config.yaml
n_mels: 40
qk_norm: false
residual_init: "none"
optimizer: "muon"
orthogonalizer: "polar_express"
weight_decay: 0.007
Rows from block 5 of a small CTC audio transcriber, named by matrix and row number. Rows with one number belong to one neuron. Each number is 128 + 32 x the weight over its row's rms, rounded and kept within 0 to 255. All counts start at 0. Numbers have three digits each.
After each neuron's rows are labels from the 100 clips, of 14848, where the neuron reaches its highest value: "responds to" is what is common among them. Only what is clearly more common there than usual is listed. The data: short read English sentences (LibriTTS-R).
# fc1: MLP up (model.blocks.5.mlp.fc1.weight, 384x192), inputs 0-191
# fc2: MLP down (model.blocks.5.mlp.fc2.weight, 192x384, transposed), outputs 0-191

fc1.108:080184112080106092165184148127101139105182165165144141161125149126125128179153070181111143142152167171151081072145098071139110109088124156158085110131132086158128116103108148125099103124111143197163119124145128177162120188144114088134128155084087131124129070123168153070053165111156162135172144140151123108143097103139102164095127156096153139108062086147106149116127146105164186089125132117083188099174074110107161155121130126125154080158115114174167163168065185122122159115124150136070114081103134137090120157131116120076109093136130163107158018184096113129145093122092096171
fc2.108:109103156136121136157094109178137149092139157110127120164078098148060143096159103121153082099127130160116149144177113173117167166168122126097132161104104136097116186130125154127104126094098123081083142090136167166103185104142162087061133184175158134151144130135033153145089114138076165143134171111111164185092110113118121118208129139124082118146106205104106099162132088139086129125127147128141107092156190078164120142118095129118108159125182180127150109106165157113150079182102143039175147094149112091108099112166121154208136164065133113084135142083196155085122122086154133111
responds to: voice: male

fc1.308:144155146090164143150105129143078118105098095161086184112147128157131155128132126088129088112081181156132110121127175024135090132139128154115144189077120147113095154076160117157058154146156152171114117177128063105182119149110139133132052108151100113100173117160061165181072082066143132160123117189191116113107110168103121182117107137085130194095152183089113165099112092165097117119150173144163108133126074101100131169131115128132160135073140129159131132125158144164150166152157130142138164080179133104094066103139140150198121120155169099109106119100148086103063096124131118101
fc2.308:063086122088104161134144083099085152124107115102146091184154146122182161135140122108145143136140142144079157112143118190124141099101136110167050121114108149150114118163148131018127099126099054082108101100111121161137128090137146124158170106109215127129064199121241100175182127173101097104164132190120132140105133126171156110129139131119144090223189141133151139161119152124162129103173123109139113110106157154143086133135142160138097077145112157102142081104135149068098120074100158103152103091164139138113119139139171128096081124142168150125091122118137107106173105095167135075
responds to: voice: male; the word "was"; the word "he"

fc1.65:175163157134149104114093105126155137132116120112127122146149148112122141094106103086184139145126127106056152127047167165185109146039108107157127152131122140136163135176094111095124116104184165137091133163102152133191096163087097102069137170145192136187106147093136163107094162113133129151065125121115075127130181111127179181084186189161116127135135123152154083143171143161098137114098090051099142133129092090140174207109098170159116149110141102188093120098138111178157130149037121101125109110172177107156126143089160115177154112126068093128114142108123089117104094134178128107
fc2.65:122103152138029084145110105094123145185129174078101130129123119194140136156115181156106006110113196134179144116133066119128146165132150121086156158118167114138157144141115144123126117188116124089143125144056098080123164115101137090144158181107124182117128142115117173100125168095172123142113124088129146079134054161117157081160059109107138069120144136116130131126189089102089109195086109095156171143076142120173165179122091118086157125115114139159117109166166169144160108125099145136088143138177150121114119138108143153111139181155076144096143117113119183107147166132071124184
responds to: the word "what"; the word "you"

fc1.84:108119115171162100116136147133132206165155089144127061099155140169116096105134142083107119145097128144100127129110081106143127108151052101109202160130180106162145068108113152209112083128162093077122147116116117153109117184156057109099124129141121108120146128143140143142088149223174117147124061135115144084137136140136138158113124154127164123161152089071178127120072125196214175124114178133107111137126069136132122116143091136142141165084106062101170174184144122133069124128050115119126157142126120118144143160159062092112199111127140136126130157129120180066116118112113120076
fc2.84:089140156129128162143235099139138083122114195079107134116106131129113164107135066150112111121111074147117086104081160156049168144134149110072149181189153131157121125087130113147115126142071114105108140124164122122115108119132132074109133120079201161164047110101126131131052057190090077095169124184174133159137110147168127099167158157126092115059142153118132096112141121125093140135122184111165118117121139142122143134091148088096129150110053159095125142211121159139112143152120106152174077125133068101142126154092151161134128124138132099154110124068127146189124145141167143191
responds to: the word "have"

fc1.61:174146161059160100146161095126163135095135139141105134132119154176105088081120169103154103196109137072118092100176132179156146169081178088136125127094113096131183136188159141148122242139189094079128097097101119122086094075107079088127155129095174065141158157128191152148104159147154136141176162121162125158129115114124118109100111086127140111176144160088134143160149102144106122150160143120075140120163152097140133171086200129138093118118171131140101139093173113105140145116098182111148128129154144111082177120093051125136155186067087137110119109118167092121118064133077161086
fc2.61:137115132157053149191118138098125118129109181044114090085119118079130186199168157124113180136107132094099103116129116100122106118184142117129134133142099081133076070096115081213087083085163155133153113208147152098142147148185128205160122188169135094125130077110131157114111153125132136153137082152119174066131117163114121151110192128130128145134141082165092105068141147101131130114063098113134193093132151103101145093113137138114158129177158137080111067125068139166130138115169117197094163086125139121130135162108158150103102090165114154131066101138099147133100136150136180131
responds to: the word "the"; the word "but"

fc1.241:161163170100123108164128095151145165130136080193129128084124165160147094135150150119197083083106144126167112088121118162100090105143109162149138104101130158121117137111109063179085147125085170135145085152185151171107135148100095098158108131175169153117151087116093107144200030116145107155081101079165108166134140073169123108113050094114158120115127159112094071119105085162084229098106120068115122150135100141114154064173144186115101119106135169152114133159131119182082145142129110102099137163144099178153199101144134158136123107148127095135095076125147103178133150096099139168
fc2.241:129095148121163145144119145090109107102104122088108107117129078088134200076063141147105114156141076120149186136119134131153107154074145051118140113115133102151129140153160133110200084106157109128184164142099141072154146117138217109119183118123138116146082150166119173127090189104109127146200114157108128139164128178118165085158182185131122120136149119175128152107150184082104040138135094154142140076146137101098099140074091094136134197139099086139130097139101140029159132149164092134156115143151144097157089149131134093124118110085074139141140138093136096098152222092128153115
responds to: the word "and"

fc1.212:079156140170175134102161161166151118122121155120120186144084123122114079141106124064142141118144128087117087137056147162137107201112086134173122114169163162163121072125157107103188163114126078158090156119156133090087150099138155063184134141134180136163161149105111129061132144159164121122075116147148135054140113143143088100163112128118160106100159095121153150090168122169111090148137117107059139093128101105104128135190136075125091129153140089076193106138084135140141088149108055125115111146129174148200133135056176080165197164131169085086105161143129166126128121170111163105
fc2.212:124084059117078089141163065130174166102122153141177045147124178136117097090133127144127080072129059127137131135154142140132096077155149143131141119143080110126137130146055091123092065128140147167206143167123132105152125132153118160133118141162141137119117085126103132158132131130111162118170139147135157154110130164056114108146158175150140146097120149118110134111140117118088121155084149113134102144075114139160081132102148209122178193120131119181039118078127132164150178120128255143137137132087126115111157094153076139142138077076086180151165134117089111136142142137073100142
responds to: the word "what"

fc1.49:124139080168117123101137130136160096124150110140149109181150079152082096130142159139148131124116103172066085135077138127099045196146110052126178094121142156143153121177168136162102146096127132111207100044161097083106106108144133121168108119106103191155101191152139155090095112101145126115129112129168187100204139135088126175112099129119135141164147123142107177121140154134120115078090120120159163155156173115129137113172166099104110116161077077109065092037156071118126083150176126112129134174159089125152177151166132125130077160175147119159116098122154117151117101095066076115
fc2.49:122088154085137148087164178125125100106137087129158135125129158107201158096164094082161134113116228118148091134132137147094131161143193100109091135131138162131160069103146124174098049122067163122069109141162177143113145136109113133118119165079173108096092122138159133122158111118113086171153133111129101120174187108125223107135145144138090054107155120126143054168165179180136099159096108127193134120146168126116114115081124124144097142141163100110155124098079159117114124154103078093116140131106137108102067127136139131209111159075173076179090102149111098175160149152110091095
responds to: the word "and"

fc1.151:145180167176145123123082133170093110136134120116171096126128117132108124145157162081110140142157117103137099075117143078120111198149101087133138157096095103118123156175167112118100155167069161135110153110138110134113189045112150136189099129092155104149094123115155175085140127103130095051131159093074221157125133121093111174160101195122086166155190153158141115176110169149165125132137073101156146150144076114094147143100134116133111064136108099111145120146093082123095145120146138119193024149155068140117092130151154111100119140127101107171175141137059105143114136170206164126
fc2.151:113106174077128051068146166134149167123126131119103037181129148156070117102111083108134116090123155144141083119166088161127142117113174139096136125105147143116132047149132122123085128113125175167173161151131155094150123105082114125154138158129107157134081198144166107088122122123155097157192133166177188092150119166169094099134124067146147088096098088160124126157105165141130168105100127160104139182141188130096118156102156120214125175148104128090144103084151099180116136112186118103068131133157147114167093033145063119132156140141177085086078112154122147149135122134090115152
responds to: the word "and"

fc1.188:074132140084146133115117092156106121048140096209203169137129086122116108087169160086117085112093114119121145113137106149087141107108123126118103097114161136136183121157180138170117163116145159143075091125168216127185172112142069131115097120095146081140154151190112112134137140135099189160159084146124176116129075077150139118064072120102141124102088089053119141185098135169154117121138167130110064123035142172126103123139140178126164134109134112133207162068132109114149130126137134109075095097113147140163121091125139101142152138089154185148112158110177093147148184114110126111
fc2.188:167087135104106157157133116094103076134138180040107129142176139148134112101118169189171144134141107190061103139111118150099189154147098110098100139082098127100088068137064126139100090151169109173118126105173149145090096099140123114129168208105083124117115155161093176142071106072133111142115180097128098133151163138140156188113136149128102156128165147070158144145115083076100160128134180111135139158125163121168119110178133106160090097086114135101150114125167150087112084125189091165159181089148154129146101136091166149079101204160165138182165081166087133150137103119113072106
responds to: the word "said"

fc1.300:139074069173138134124162154093162118123164109177125137134094144081127126101174174148104135119105174085209202139185136125092089120132107116122158151105187126092116120111091112085107143126126210114138115136048105073145081066049122167200090129148124115133100117121148104169115141138186140136135142141154167163138142160100150131138112082167124099113165127103170196177112114190123155111124122112103169072103072154112138076123150133162153076141115095150186059123160184178122122086123136121163141157159121127164120132148104125088094120141121077174079117130129143140115067134124100071
fc2.300:126161170123118152142093119137123125150160049163130092096131059168151127147113109155141194132100179142139090087190124157070142119151136141159090114131104085111161066011128132140149122137150092092148084125142119106134152200159116104105119126112113188198116123138086108119146125089155120080209149113087113091080147161114136142110089154134133159194088121166134124107109122085142083133165145147144163158111127088137137096136168121161187160154148121094109143168136090088171144079088116105136124111110136157111065129143100139111139157126155069147165123149052191114124221114167104147
responds to: the word "the"

fc1.144:134137117135161127082119109084110092106116112166138085113125142112160071164156107104092165142168147131170100114135185164163105100118128027100119131156175125093203139151058129123103165153188128138121067156185087169152110135132080115122127070115080084100194101136146049108171136170125111171083129090135165148143120121073169094189144188128154090155158095144135132174113184139118176189129112146129204116119130129151109128065083129148145095130091095051127143152109127104102159073140120107109132183170068125128109110149159086116116115127121125098148164083121143092161131148143134119
fc2.144:108123153151117128170115151122135134118111111049074117176112116160169132171117126141144119103112069143146060148101157120105146140098105134005116115131146159084102141131108017110099070080067164108138118131142197131179088125123088176154092195180173165121102081129142152148141151131106109193092096136122139118086156123101105137147088188200179085150166123203136153088136109083146111163126112094133130131131093089144157126129148125152084133101126112128180106127129165153138108159151157185159117112156106139105169133107171159126191109101118121119144152090149100183107082141141117100
responds to: the word "him"

fc1.261:112142126129151127163110109134095096106135083250115154116093111176176144121135103127098108132180136126085166063092141153170172122163114172114136140176127107092123096171131157139081150136198164128167141176137104132124109148108106182075100130157155192140121155154107147203101118136140114105131101113104057087174148095087103116098106133166099149070160101098130160161135156176154153130133151101085132095148138183135106072104119138123188117136066136131099136100104108068180136087178140102118117141086142108137172119086113089186102147121116155138109031079125162128099189114177130120
fc2.261:152111178122116147150121090163123132086177142111086106080173122082176162094102122173147172139093155183077100129151132043069147144106160186127105101070110081210178092129150122144166102117129124138115111130079141098139129145101148132139146205114094056175108150076147144093090121110150081057115110188149153061079174120149144095168101104114159124196138168074138117089150080118134151138118150116125128155151111108166138165140133154092042115138116108146187129114120155153173080126096157203160160114124122117160149126121125123146155122086119089098115152164093086124154100121095150128
responds to: the word "the"

fc1.53:141148164058107081147146110104116102181131098069121076111185118117142100081084143153137100096147100093133066116136228158114088213158187154177134130116142104154122113132142118108151161161112113186106177106091052173136128149139102094106133119151154147118116106111200077116183151109148147124093105113109143096099145128094105147132118070131126134083157112068121171193136134181119094126131162135130140159126090153160134140152173184169185123119147168083154190096116114140073097115079133169107092133157132189177146107126121124173116070091139126104173136135093159077099121152092114143
fc2.53:150059134125099185143053178158148160082171161146175143123132115101082116153088077133127116158128141144109139147057117139141141116090155054116082158094147096115106098131114170105142092081083082077151142122050095078098107143126166134164176159153106172127132138134128119078160124125150119105185162134155125146130134147217172169084181159185100124145119110130173194120158164083136124152155163102180153133138123168130128069100119110102123117096091163114103134135104133125136157120115171127111187053164139126121134138120182150103113145128081058188128146157109085058095107083117144142
responds to: voice: female

fc1.275:120141144165117128117170160158115125142118124147111143171101085088162096052152138096163153143190118149119096092096110089105131088137112119153145157175047092181149194125134140130149103178104104120140152143103107140068145155057199175127131080112096130096164170084130178151102104185148127104185148087108079027112116107109123158139189099108115147154130162097149193127144172132141126167093147126148111045104143149040129121136157138138121131133164078159152045126124155161104098144150112110172080119117090179143108143102147131162103168127135146112114083171126171116096152107122146162
fc2.275:137145157137077198111124122108129177119137139057053127106152102094147118091154114149169099165157095115152133126087121148138163140162153118177122127153108108238160069117153123086137114121132116075144166133126097151143061144115111100053155167158098116185111165127143098146137143129110146133102122078152134176088096118157141120135161129153128162133124115125050152036147060129141116083152147080147143120132164087063204074179127094133058169063126115105129127140116172120128130156075158166125089131195136136149146145120121120132070133104087173151117130131164119203121120159134141145
responds to: the word "no"

fc1.350:112164171092116101129056111155134106100143098111141159129142099157146115110106178130163113091150122148190180171088056110083161142123081187117143081109105138132103146144154126140149170198163109090143117134156077115146126138145142156058132113112172119087139204206073105179078102107099135085109109132140117085171164217113149176090132096125120080073079157083116168108124145153161064126181150082119191152059132114164120113091105134120142098172183128114129139119136145095170154099156094130115139114179108139125149119097093095125151155108115112135134189079154132069123126134138147085
fc2.350:141082148124152165105109145159147091120177129119129165173113162176126095088111134149117134141103107132139153127122196200187154139186123151072174131155089137089160089113132133123140109115078118116106137159122132176151154121119152147079125225104095115099114129113083140088166075104074123128132123142164128180124131079161129126080124066121057151086117107156144068078128122152120152049099123136115173144068158102142169140091138116172132161146133091094082168121083109116165139041099123115155080150169180118120147117124197175184130170088127101089085124142141126185098128165134168084
responds to: the word "said"

fc1.175:115202071108169183151100143152137154108159142131131127145070111180149085094169138083075063155103152156075113092139160133115114098144188175124167103128148130111083188091138136110105136121170088205088171116180127139199189145134108111129105087150135129110087132113158160137094157114135092150042137095090152133160145121097084162095149067131136136129147125096080105108090133131126102118127175143135079176152141156104140154118165095131178126143125132140176138092124104076182088157127110067136169090123084125060119108140179105123060172117103175162135122198152154148123145087137152101
fc2.175:172084150150074151131161154089114137140122107126086121085135181108147139202123110162151155101080121108121108137107193148120118113151110158097141162123123139127176149139210114102128088119160229102150117052101101117052134147176094150109050146122113101155151141151144100109097147083147107130239171125128178189098166159145159105134140147133127097134166134163153154129114125105152151106110072137142133099141164093182063113148053137103092112145131103088083100168138176084070153131159119148113131171096125115182111154120114143099126121135185098105112101075158078092151159106147130112
responds to: voice: male; the word "a"; the word "of"

fc1.88:093148130161096133087116133088108124150110135185042089129127166114120182167142154139120152204133130111086152126123161145181179164176147136140190137111071143125147189133072129082120135153143150089127108124105140118126106098139167133122140088139135118156170124118080111146184120148117214134103133100130108084122129116159102162076196181059181130134108070125116120175159077099101153110094093100137155100166149155137148117047119182161104118076149177118145151147105101127073169109122092106098141114111167164178097156142088093134144101129087060134179118116156120147168108075079193147
fc2.88:137112142122200113216108173086140081119101122143114140105118099114070159177107090113123147135153088126158072094090103129100149115088141100042129112123119031143144126086106125131097108102051127153164143215147145144125172111148148082120138204136143149116118117152119138130153156092093141092087159171133137105115146119120153171090143192107137097090121113180091140161146068115124096073117173133156092152137179120137133175161060123160084153129173194115113159142135111102148094096122106121150144120156181152173068116099130158125075161163163120143109149119169103118111178206131123149
responds to: the word "you"; the word "are"

fc1.276:122089170117163173115086114088102120095142174082100114166137123074121123114141165116097063106159196156120125123125175152116140164113106145149142146148186133063105136104166120113168125141110138115163158135098114149109095175142144142125106105130109156119176157093093127179123124151184117111150133132120137171124054116118185133071130154116170153117102048154121173120093124168079152119122118158071157099121126110164178107158110080087123160132054090063054138110075133114150162109183139173166149090186142166138116180197089160163126142160086149137150123119142130053076180116100118063
fc2.276:136099089087104062148135121185152124196147092157162131151109178125085125118161173120171136159092050128150151108167112043124144093171151115137128089115126060146119069118136108173105130148111145145076121113140140105171156089059095131093153169089137083177068071135143099144103147106144096169131096080102102085109162136149141133146116134160106119116130173129113128155088078115178159155074146083112154138102114158122138161101120174164058169112194130203140130136132138127151102160138113146129121179114145128179145095052131089097105130184147114134106160153110137225170101135137131152
responds to: voice: female

fc1.158:097128140126118172108168143119112068130189083145059140101114105145080120119109136179134118096157166152106151130153163136109123115176063078122130094083148152093117113132133148098132117118141140151062096181160149114124143119062164117106084136168124101131120130093146175109106078148191126180113120094147080155139123125108100209104104089136090067095214130167163145130112159134176149165124070149144096140146108085188109135132125119102198176179106103126127132177163136108152089129133130143152076104140121087138095108142167184132168127140084163071151119200080181091103173093182167159
fc2.158:126161151154113145149075103135094149155119155111140133081149150121205125152103080091111162180090119107141087145073110095153108172098169133143134159101131077146102163127165080129120124116126156097129150210130148129193113156164085120112097127136128100119156132130103144147106138103168055069166131129126143104148171196182087069134163160170116149147092104094135151151079055138131124138147146163106132112120139159123093103161070125101102154110190200175094137135067058160149185084152162159131129139065188124084133184093071154090107099174110111134123074106147108139080098130126088136
responds to: voice: male

fc1.379:131151120074096145154139117155141161160151108144094138125162123170042125140099111127124083101099147129185144141133065161117156170163162155149159104070168117163152084119178130109124124205131146150105143090142060183139165128130122137154073076165104127084174160080119155073133111161175146164164055063153074092112073111100157075162106174154142065123129131139075128076130082106070110111125179090124127142064138097177117093117087123154157131076098127115159105112187149098090177135162115133172164079117125094124126098143149144157165147165113142146163133122152152096110143150174161102
fc2.379:134136154118121107154183120173147153150130095084111124134176131122068120154084116104166222155079129181136117108129135100082098150157160104101111124199130119097111119124089152108063144149130140114139156148151057078154197111125093131103153173080153087128111100129043119136080137111157103164203152128124125163094114157123146158069124134141100139134166125136185103109125136134156137069094125132110098116143194118110129130094144078154094167142167154113106090133156141103140084125138112175109061155122135182199139107128107215124113136092138128154095177154153136106136197090033085146
responds to: the word "said"

fc1.122:089110150175108154143055154187171151151149121116097127131181059123114113109194109184130150161202109169172070126117067098173115101152186163128157151116129129132125135121155157095142144100176134075169096155076103126106114132153108078139166128184098128142111141108150145113088135093157151172139101133101075141128079158121103159116097026113145116083166098126164152160179046191175127146146148174118152122146100104115133069110141120185130101183091085142142136133102120134101138097147112136132132107168099129104099128126187118110105110155081137194130094122104202114116158069118101106
fc2.122:121137103136111149137103026072121070110080114146143080066107150098084158129128118127062183110122131107058100168107117156086142120115095123156134129096139124186109149108099127122128151184103129172082133054173099178138128187141123105136101138078114110043106124222147149149178119112170181122114096139140113111091117129197144177186127156170123101137129142147146134119063139106123124132160141132127120134148149137143189170125153130195166173094147124119102116114108133118118187182108171126122161147104158147117183136106124071129139133051139095068118115072112102152177146155144106146
responds to: the word "the"

fc1.341:109164130133152157112114139070122107133105118109185169162141143088100088163144186133151172166161114128079140150126097151078112136110133100044150077164123100119188127155111139120173191144124127164109089107180136143078123142098189113156180145181078125118140134148103054152144163155195133102091138100182074107093131140122119111151168119204124139097120131075122121109178150118145160129084069116140146122083133134080117111126107136115072113164139135128187151089154106126175108152127093161130123060159108109127179103176100081158139131132219133090085105122093194134073063163133124113
fc2.341:147124159119143065106143155154094116110083114135129103135128149117125206152101138121162064128152095143141078158141165125130120130139111133096171117128158151180109137144116132132118157080099080099176138153116196169138131149162137139105054153128191167140098126079128151065055107130110138136166071096147138119157089097160085115126133129130162015152108141209090113165102157127129102144087100124097131167108213109155103115089186101117098158164142124141216120126134109079147213147114143091171131132117099126117164125092172042126105123092122147125163141124169137136094139085121081149
responds to: voice: female; the word "by"

fc1.7:147163121118096149145130113111156120145168128184182041123160071106199110096144117147160144137141110121130137168118093128092133129148132111103128148105130112159107108226115136104112094099114145152176108048134114101110114164154082151136078077124085094139098162134098178184134149119122077074091106116177143151169135130135101137079117154149138128080189164115080094082144180115078155084100108148157103160143096186163119184151113129116133099118164101123076152164167055170180144117131109100114095113093138167144148115078139163128146097161094094192129146149137152144130106188177043088
fc2.7:109143132120140133156153163109146120123172069114145089141104196180110125079137084139156117126134102126156116144197108168091157201140095101126107115125091099140101115126138150115055132140165163173189168123225235092083136143115106120175171163096139147110117175163100141106138163166097116133130142071185062175142102108112143071112091143153150084126119109124114080140186142147133148182103068096104189109080118093138093155099103110121134091143152115118138128165111104098093140174104112138113163171124095086152111125147105107124122155106116087170120133165153130140127097217095083074
responds to: the word "you"

fc1.230:104105166130154149131191134104100114142070118189135119125137145073117116158130086108134117169135101131111153138082048182067132154145163134123094167156158100111172071103108103100113139100167101165150070125181106135138111144163139109083088171149098102139156146149109202116101154117095210074103117124176170184142136123096173118101104137132159103137124078143102126129186154171178150168109088150101192175101094133180121122118069156178153159161165130154093129159130163126140122176063133099118161122135120112128121188114127117093087079164098114052124121116097090113133069145095186176
fc2.230:175167104119112158134131106171117143175101162126116119101137129104127136137109144122170207083171124082167099138165181118121073118170123150095114163132112144106092100100164092106094147132151175148061126149118145121199090085128114123113113134093076139160140147166183130144125051169098148132202101085100120120066092085144089129117189174092162142062082181149146124087142079123173074123185121157093116124149152115069162114155211133088109067062101117085179102122169109120120095087114131163116140174124097139127162136150118130148157157163136126162111148119170145090090170167130106160
responds to: the word "you"

fc1.333:103102103114093179138150129200129184119157148116128172123107161156146088154111137067083156109153152147208162128172100160072158119191104187139150141151139131118106188131126160126120051105099135092130103135103174132095111120150114138156085138103138147123160084145085130070163078163120206104161084057070128135138098134186156144130106124070066094139133201175088046160110141147114127167119158124169174149092136159093146094200131137144120124120120119121157150077168149102086107166124137087127184137100090091182132126126100083146122132119128141120143094081123146125181088112103110140
fc2.333:164089111143095107133110077068096121097113112147192101114162110128161104109099103175191107134101121036120116118070115100170120084121154080091125082121095194142091124129136060126147144140127093149158144160074115138166179170140097146181172150133153193123137091084137141136088130118143175096135173165118129089090136103063141127118126175149134142101130137163197186131151131150129061109156200146146097131084132029156098186081123100132106102159177154085143124183160111118169165183113075137163186133130129139116090152138149148072143136117137109078111119123149129131135147147145128142
responds to: the word "and"

fc1.13:184051136171118108166130149134128121092155150136096121189141131155082149175134096144123181129133125134153131163172151095136090114196143105108083130109158110134166098151116120186171170156137161199130113116131125100105074100112146173176128087079158111115115125124103088102108105158104105098118105140099107120186096143153109156116096131128117033110090143191184192096138117101127078070102152141111112142096080152121104063109207128104155077071083087160144143115189119113184145144091131123174104115113159119212157134136141061123154120176120166163104099135143151087122070147134150101
fc2.13:105143156108141120142159121132097138143100176162157074139162156126148094167132096079139052097163066142171185130167196068106173161044118136110170096097127122147121137126125115110128125137133057088145107121142124152114151142132120102123141137148086150087144092101151140184136087149076053150098110066115108199122118165165092138156108098119107196092111160137136137114182154092130153137185123144140135129193112202165119169156089097120159174077093132142135079095107180171106151170132116084047128139153141109088135122107110100166112075160144053146155140106127131188103143106123123107
responds to: voice: female; the word "she"

fc1.316:091113109156194115169082102104145164127136109064130171172125080125131048131089105112152152139070164116099089148076153104179109124131119117135121138151165150166142117076171144160128128159122162125073153137126130120168091155104169130133169065167142138111074122111116050123163150183062095093121141079131142141102100147127175159150103194158125143112125075098087129127159177147174108144085121151128082140058127135102134152098113140178188132163134135102106107071181115100128123081146119115162124120173039123101132178100104047145203157154113161134112147143134093159099106172123099146
fc2.316:153115180138105088123198168088112095118112094078089097159170186078100160161051123122130107124142077069105098105177119147139148133109131120122110186163121140112149146102136087117101167116157092176209140158159158123107162086113169132088148118138129199154163154132123192097167148075137099119113118122184132144188143215122117094169136164116079120162100185180137162103147136123103110150118131104134154108139133100153110136122117070174126181126163092119095167163057149128082070136079163067162154122160148086092107139123101166154078122093124123153088138107074121121138156092124123088
responds to: the word "what"

fc1.314:156150083147139140106186080111154112144118178142196120054167203113122123116108131118121087090107166185123188153119123135129063106154096135143151122087117169168143174167158147149149118121087145107077105116134134073084133168109115153198155162054128148131106077190109103163139111155133122127140137096095188115106119143096081153135139158203131100108143102086066167157126117157128117129137108150150102149123081135161157089142121136113068123119145087097134121126113111161139172092166155058161111141152115096128081110168066099139192087170080082206131109127054147169123102099133144146
fc2.314:176150105128073177136123103110159110158166104122112123127124132136130107115103112150142138104091136113140149032191148188118114112096115108111163120101132080186181051096097093140116168088112093122187152139177123106145095158133119136116139140152130085179096119120134125142069156147133177107114176167112155118082143160153172111116091069078162124120126140127158138092102076081149111082117121176131141095124129085109098186106165158151195123126121141103082152110149108106131099069152139105167141169135146131108067068136135168194165204125184145176100164127086121065168204126168089131
responds to: the word "the"

fc1.79:151208204133157149145175123144096170148095146119106119127131150101134139170089134114082157093072109160137160095116096121127171160099135174139130157100193091127102120175158154103170151123115188133084111115091112181175197091048113094142147095086161137133142092119140172097089146153154122120100127115066116145105133150152139120126111094123153165110183179145158144154099179147122153157046134089098184188089196090094092145129081128136079124081145078108125173118132155138119132096189177120151144075112117128130091112096147126163110129058109113137156081113162083145111085071130125098
fc2.79:174133146124123074133099163133141151119095082161122163068141076104082127096128070134137168089128130127146167185093152110106074152120094165125112094144157055095122099151115159166221115087133195141153119166089125107131146151117099135145098138143126152085119108129102121155155181115125166135107093106067156185110192095085154117141130176167184128140112131163154177189088132163096108150144146104110131137139182153123179125128142149166112147101120113117173158038160142106115112162097097143124125059152125123156067154051152157089110148146181093074091166133145118081104118109153067083
responds to: voice: female; the word "not"; the word "it"

fc1.45:107157142137140071134090073079100069119086152139126103144125121139125149153160085154196107154107130100063134173176109084123095112158159102117153155172120114149126141091177119113122112148145132182143123107165062140144159132125089101164142141123071142112086163168127120224160106132112072085143111075109083175174177139102146123079164092118127141115121145158145126156139175231163135121143060123127125113083192145135112167142101052084193139130118142146123130050167120123120179119096114140171083143096123126135167176111103159164126097106112135152134133100093169131071068089146124152
fc2.45:123138129101166143142129122140114071105135162182124110102101114093095101141130112163150055142118115126105125145112144187136114136140081111179187118103117160098038093125142108127102043120105088120112174138172146168170146109108108099070143129191103147122059110092154154134115072138139115107123157102189098179154146100121161199072097140138105130112156173144109120094179071084147112122092180123157108140144144159091127133117149093138114094185117145148202136174142086131109149142126110226108174138143100145155086089116111133156165158149153060118132131066117120177094109166092204131
responds to: the word "you"

fc1.285:132130187092153080131124122147087117099105157135153101108199101140133133129139225125106158077148144122096131130187116060118088112154113206198118078163130120061067188125178127153109122141118124188198154120085125151119083130143120162142076124180150118111103083139146130113134121086150169119130134070169153136164156075085093118120094109172156116184129146146154119137096100118114101098118101135161113110149088107104143109099127143147120148115092090148128138123117046148164105142159127166185144147109139149173160106172100125079073095168090142113169094081097136115203138113057162090
fc2.285:157087064096119111110132141045172120089200135142150074110172105134103131167134044112124115124124135148114146151131143168145143108126135099124108139114066122147154037114137073094088120120147088106109120167128126159114138082152119117152162194122134054142108144163121114126110140158102154113147153148136148126174099177112166155173131187121119066140124116190129154146117135105108105142065145176146149148145203124065071104082150103151074178113108125137090080130171154131086164093151157145151093067145163089160184122099139134171193142137180166140100102074143086107110135169155101164
responds to: the word "and"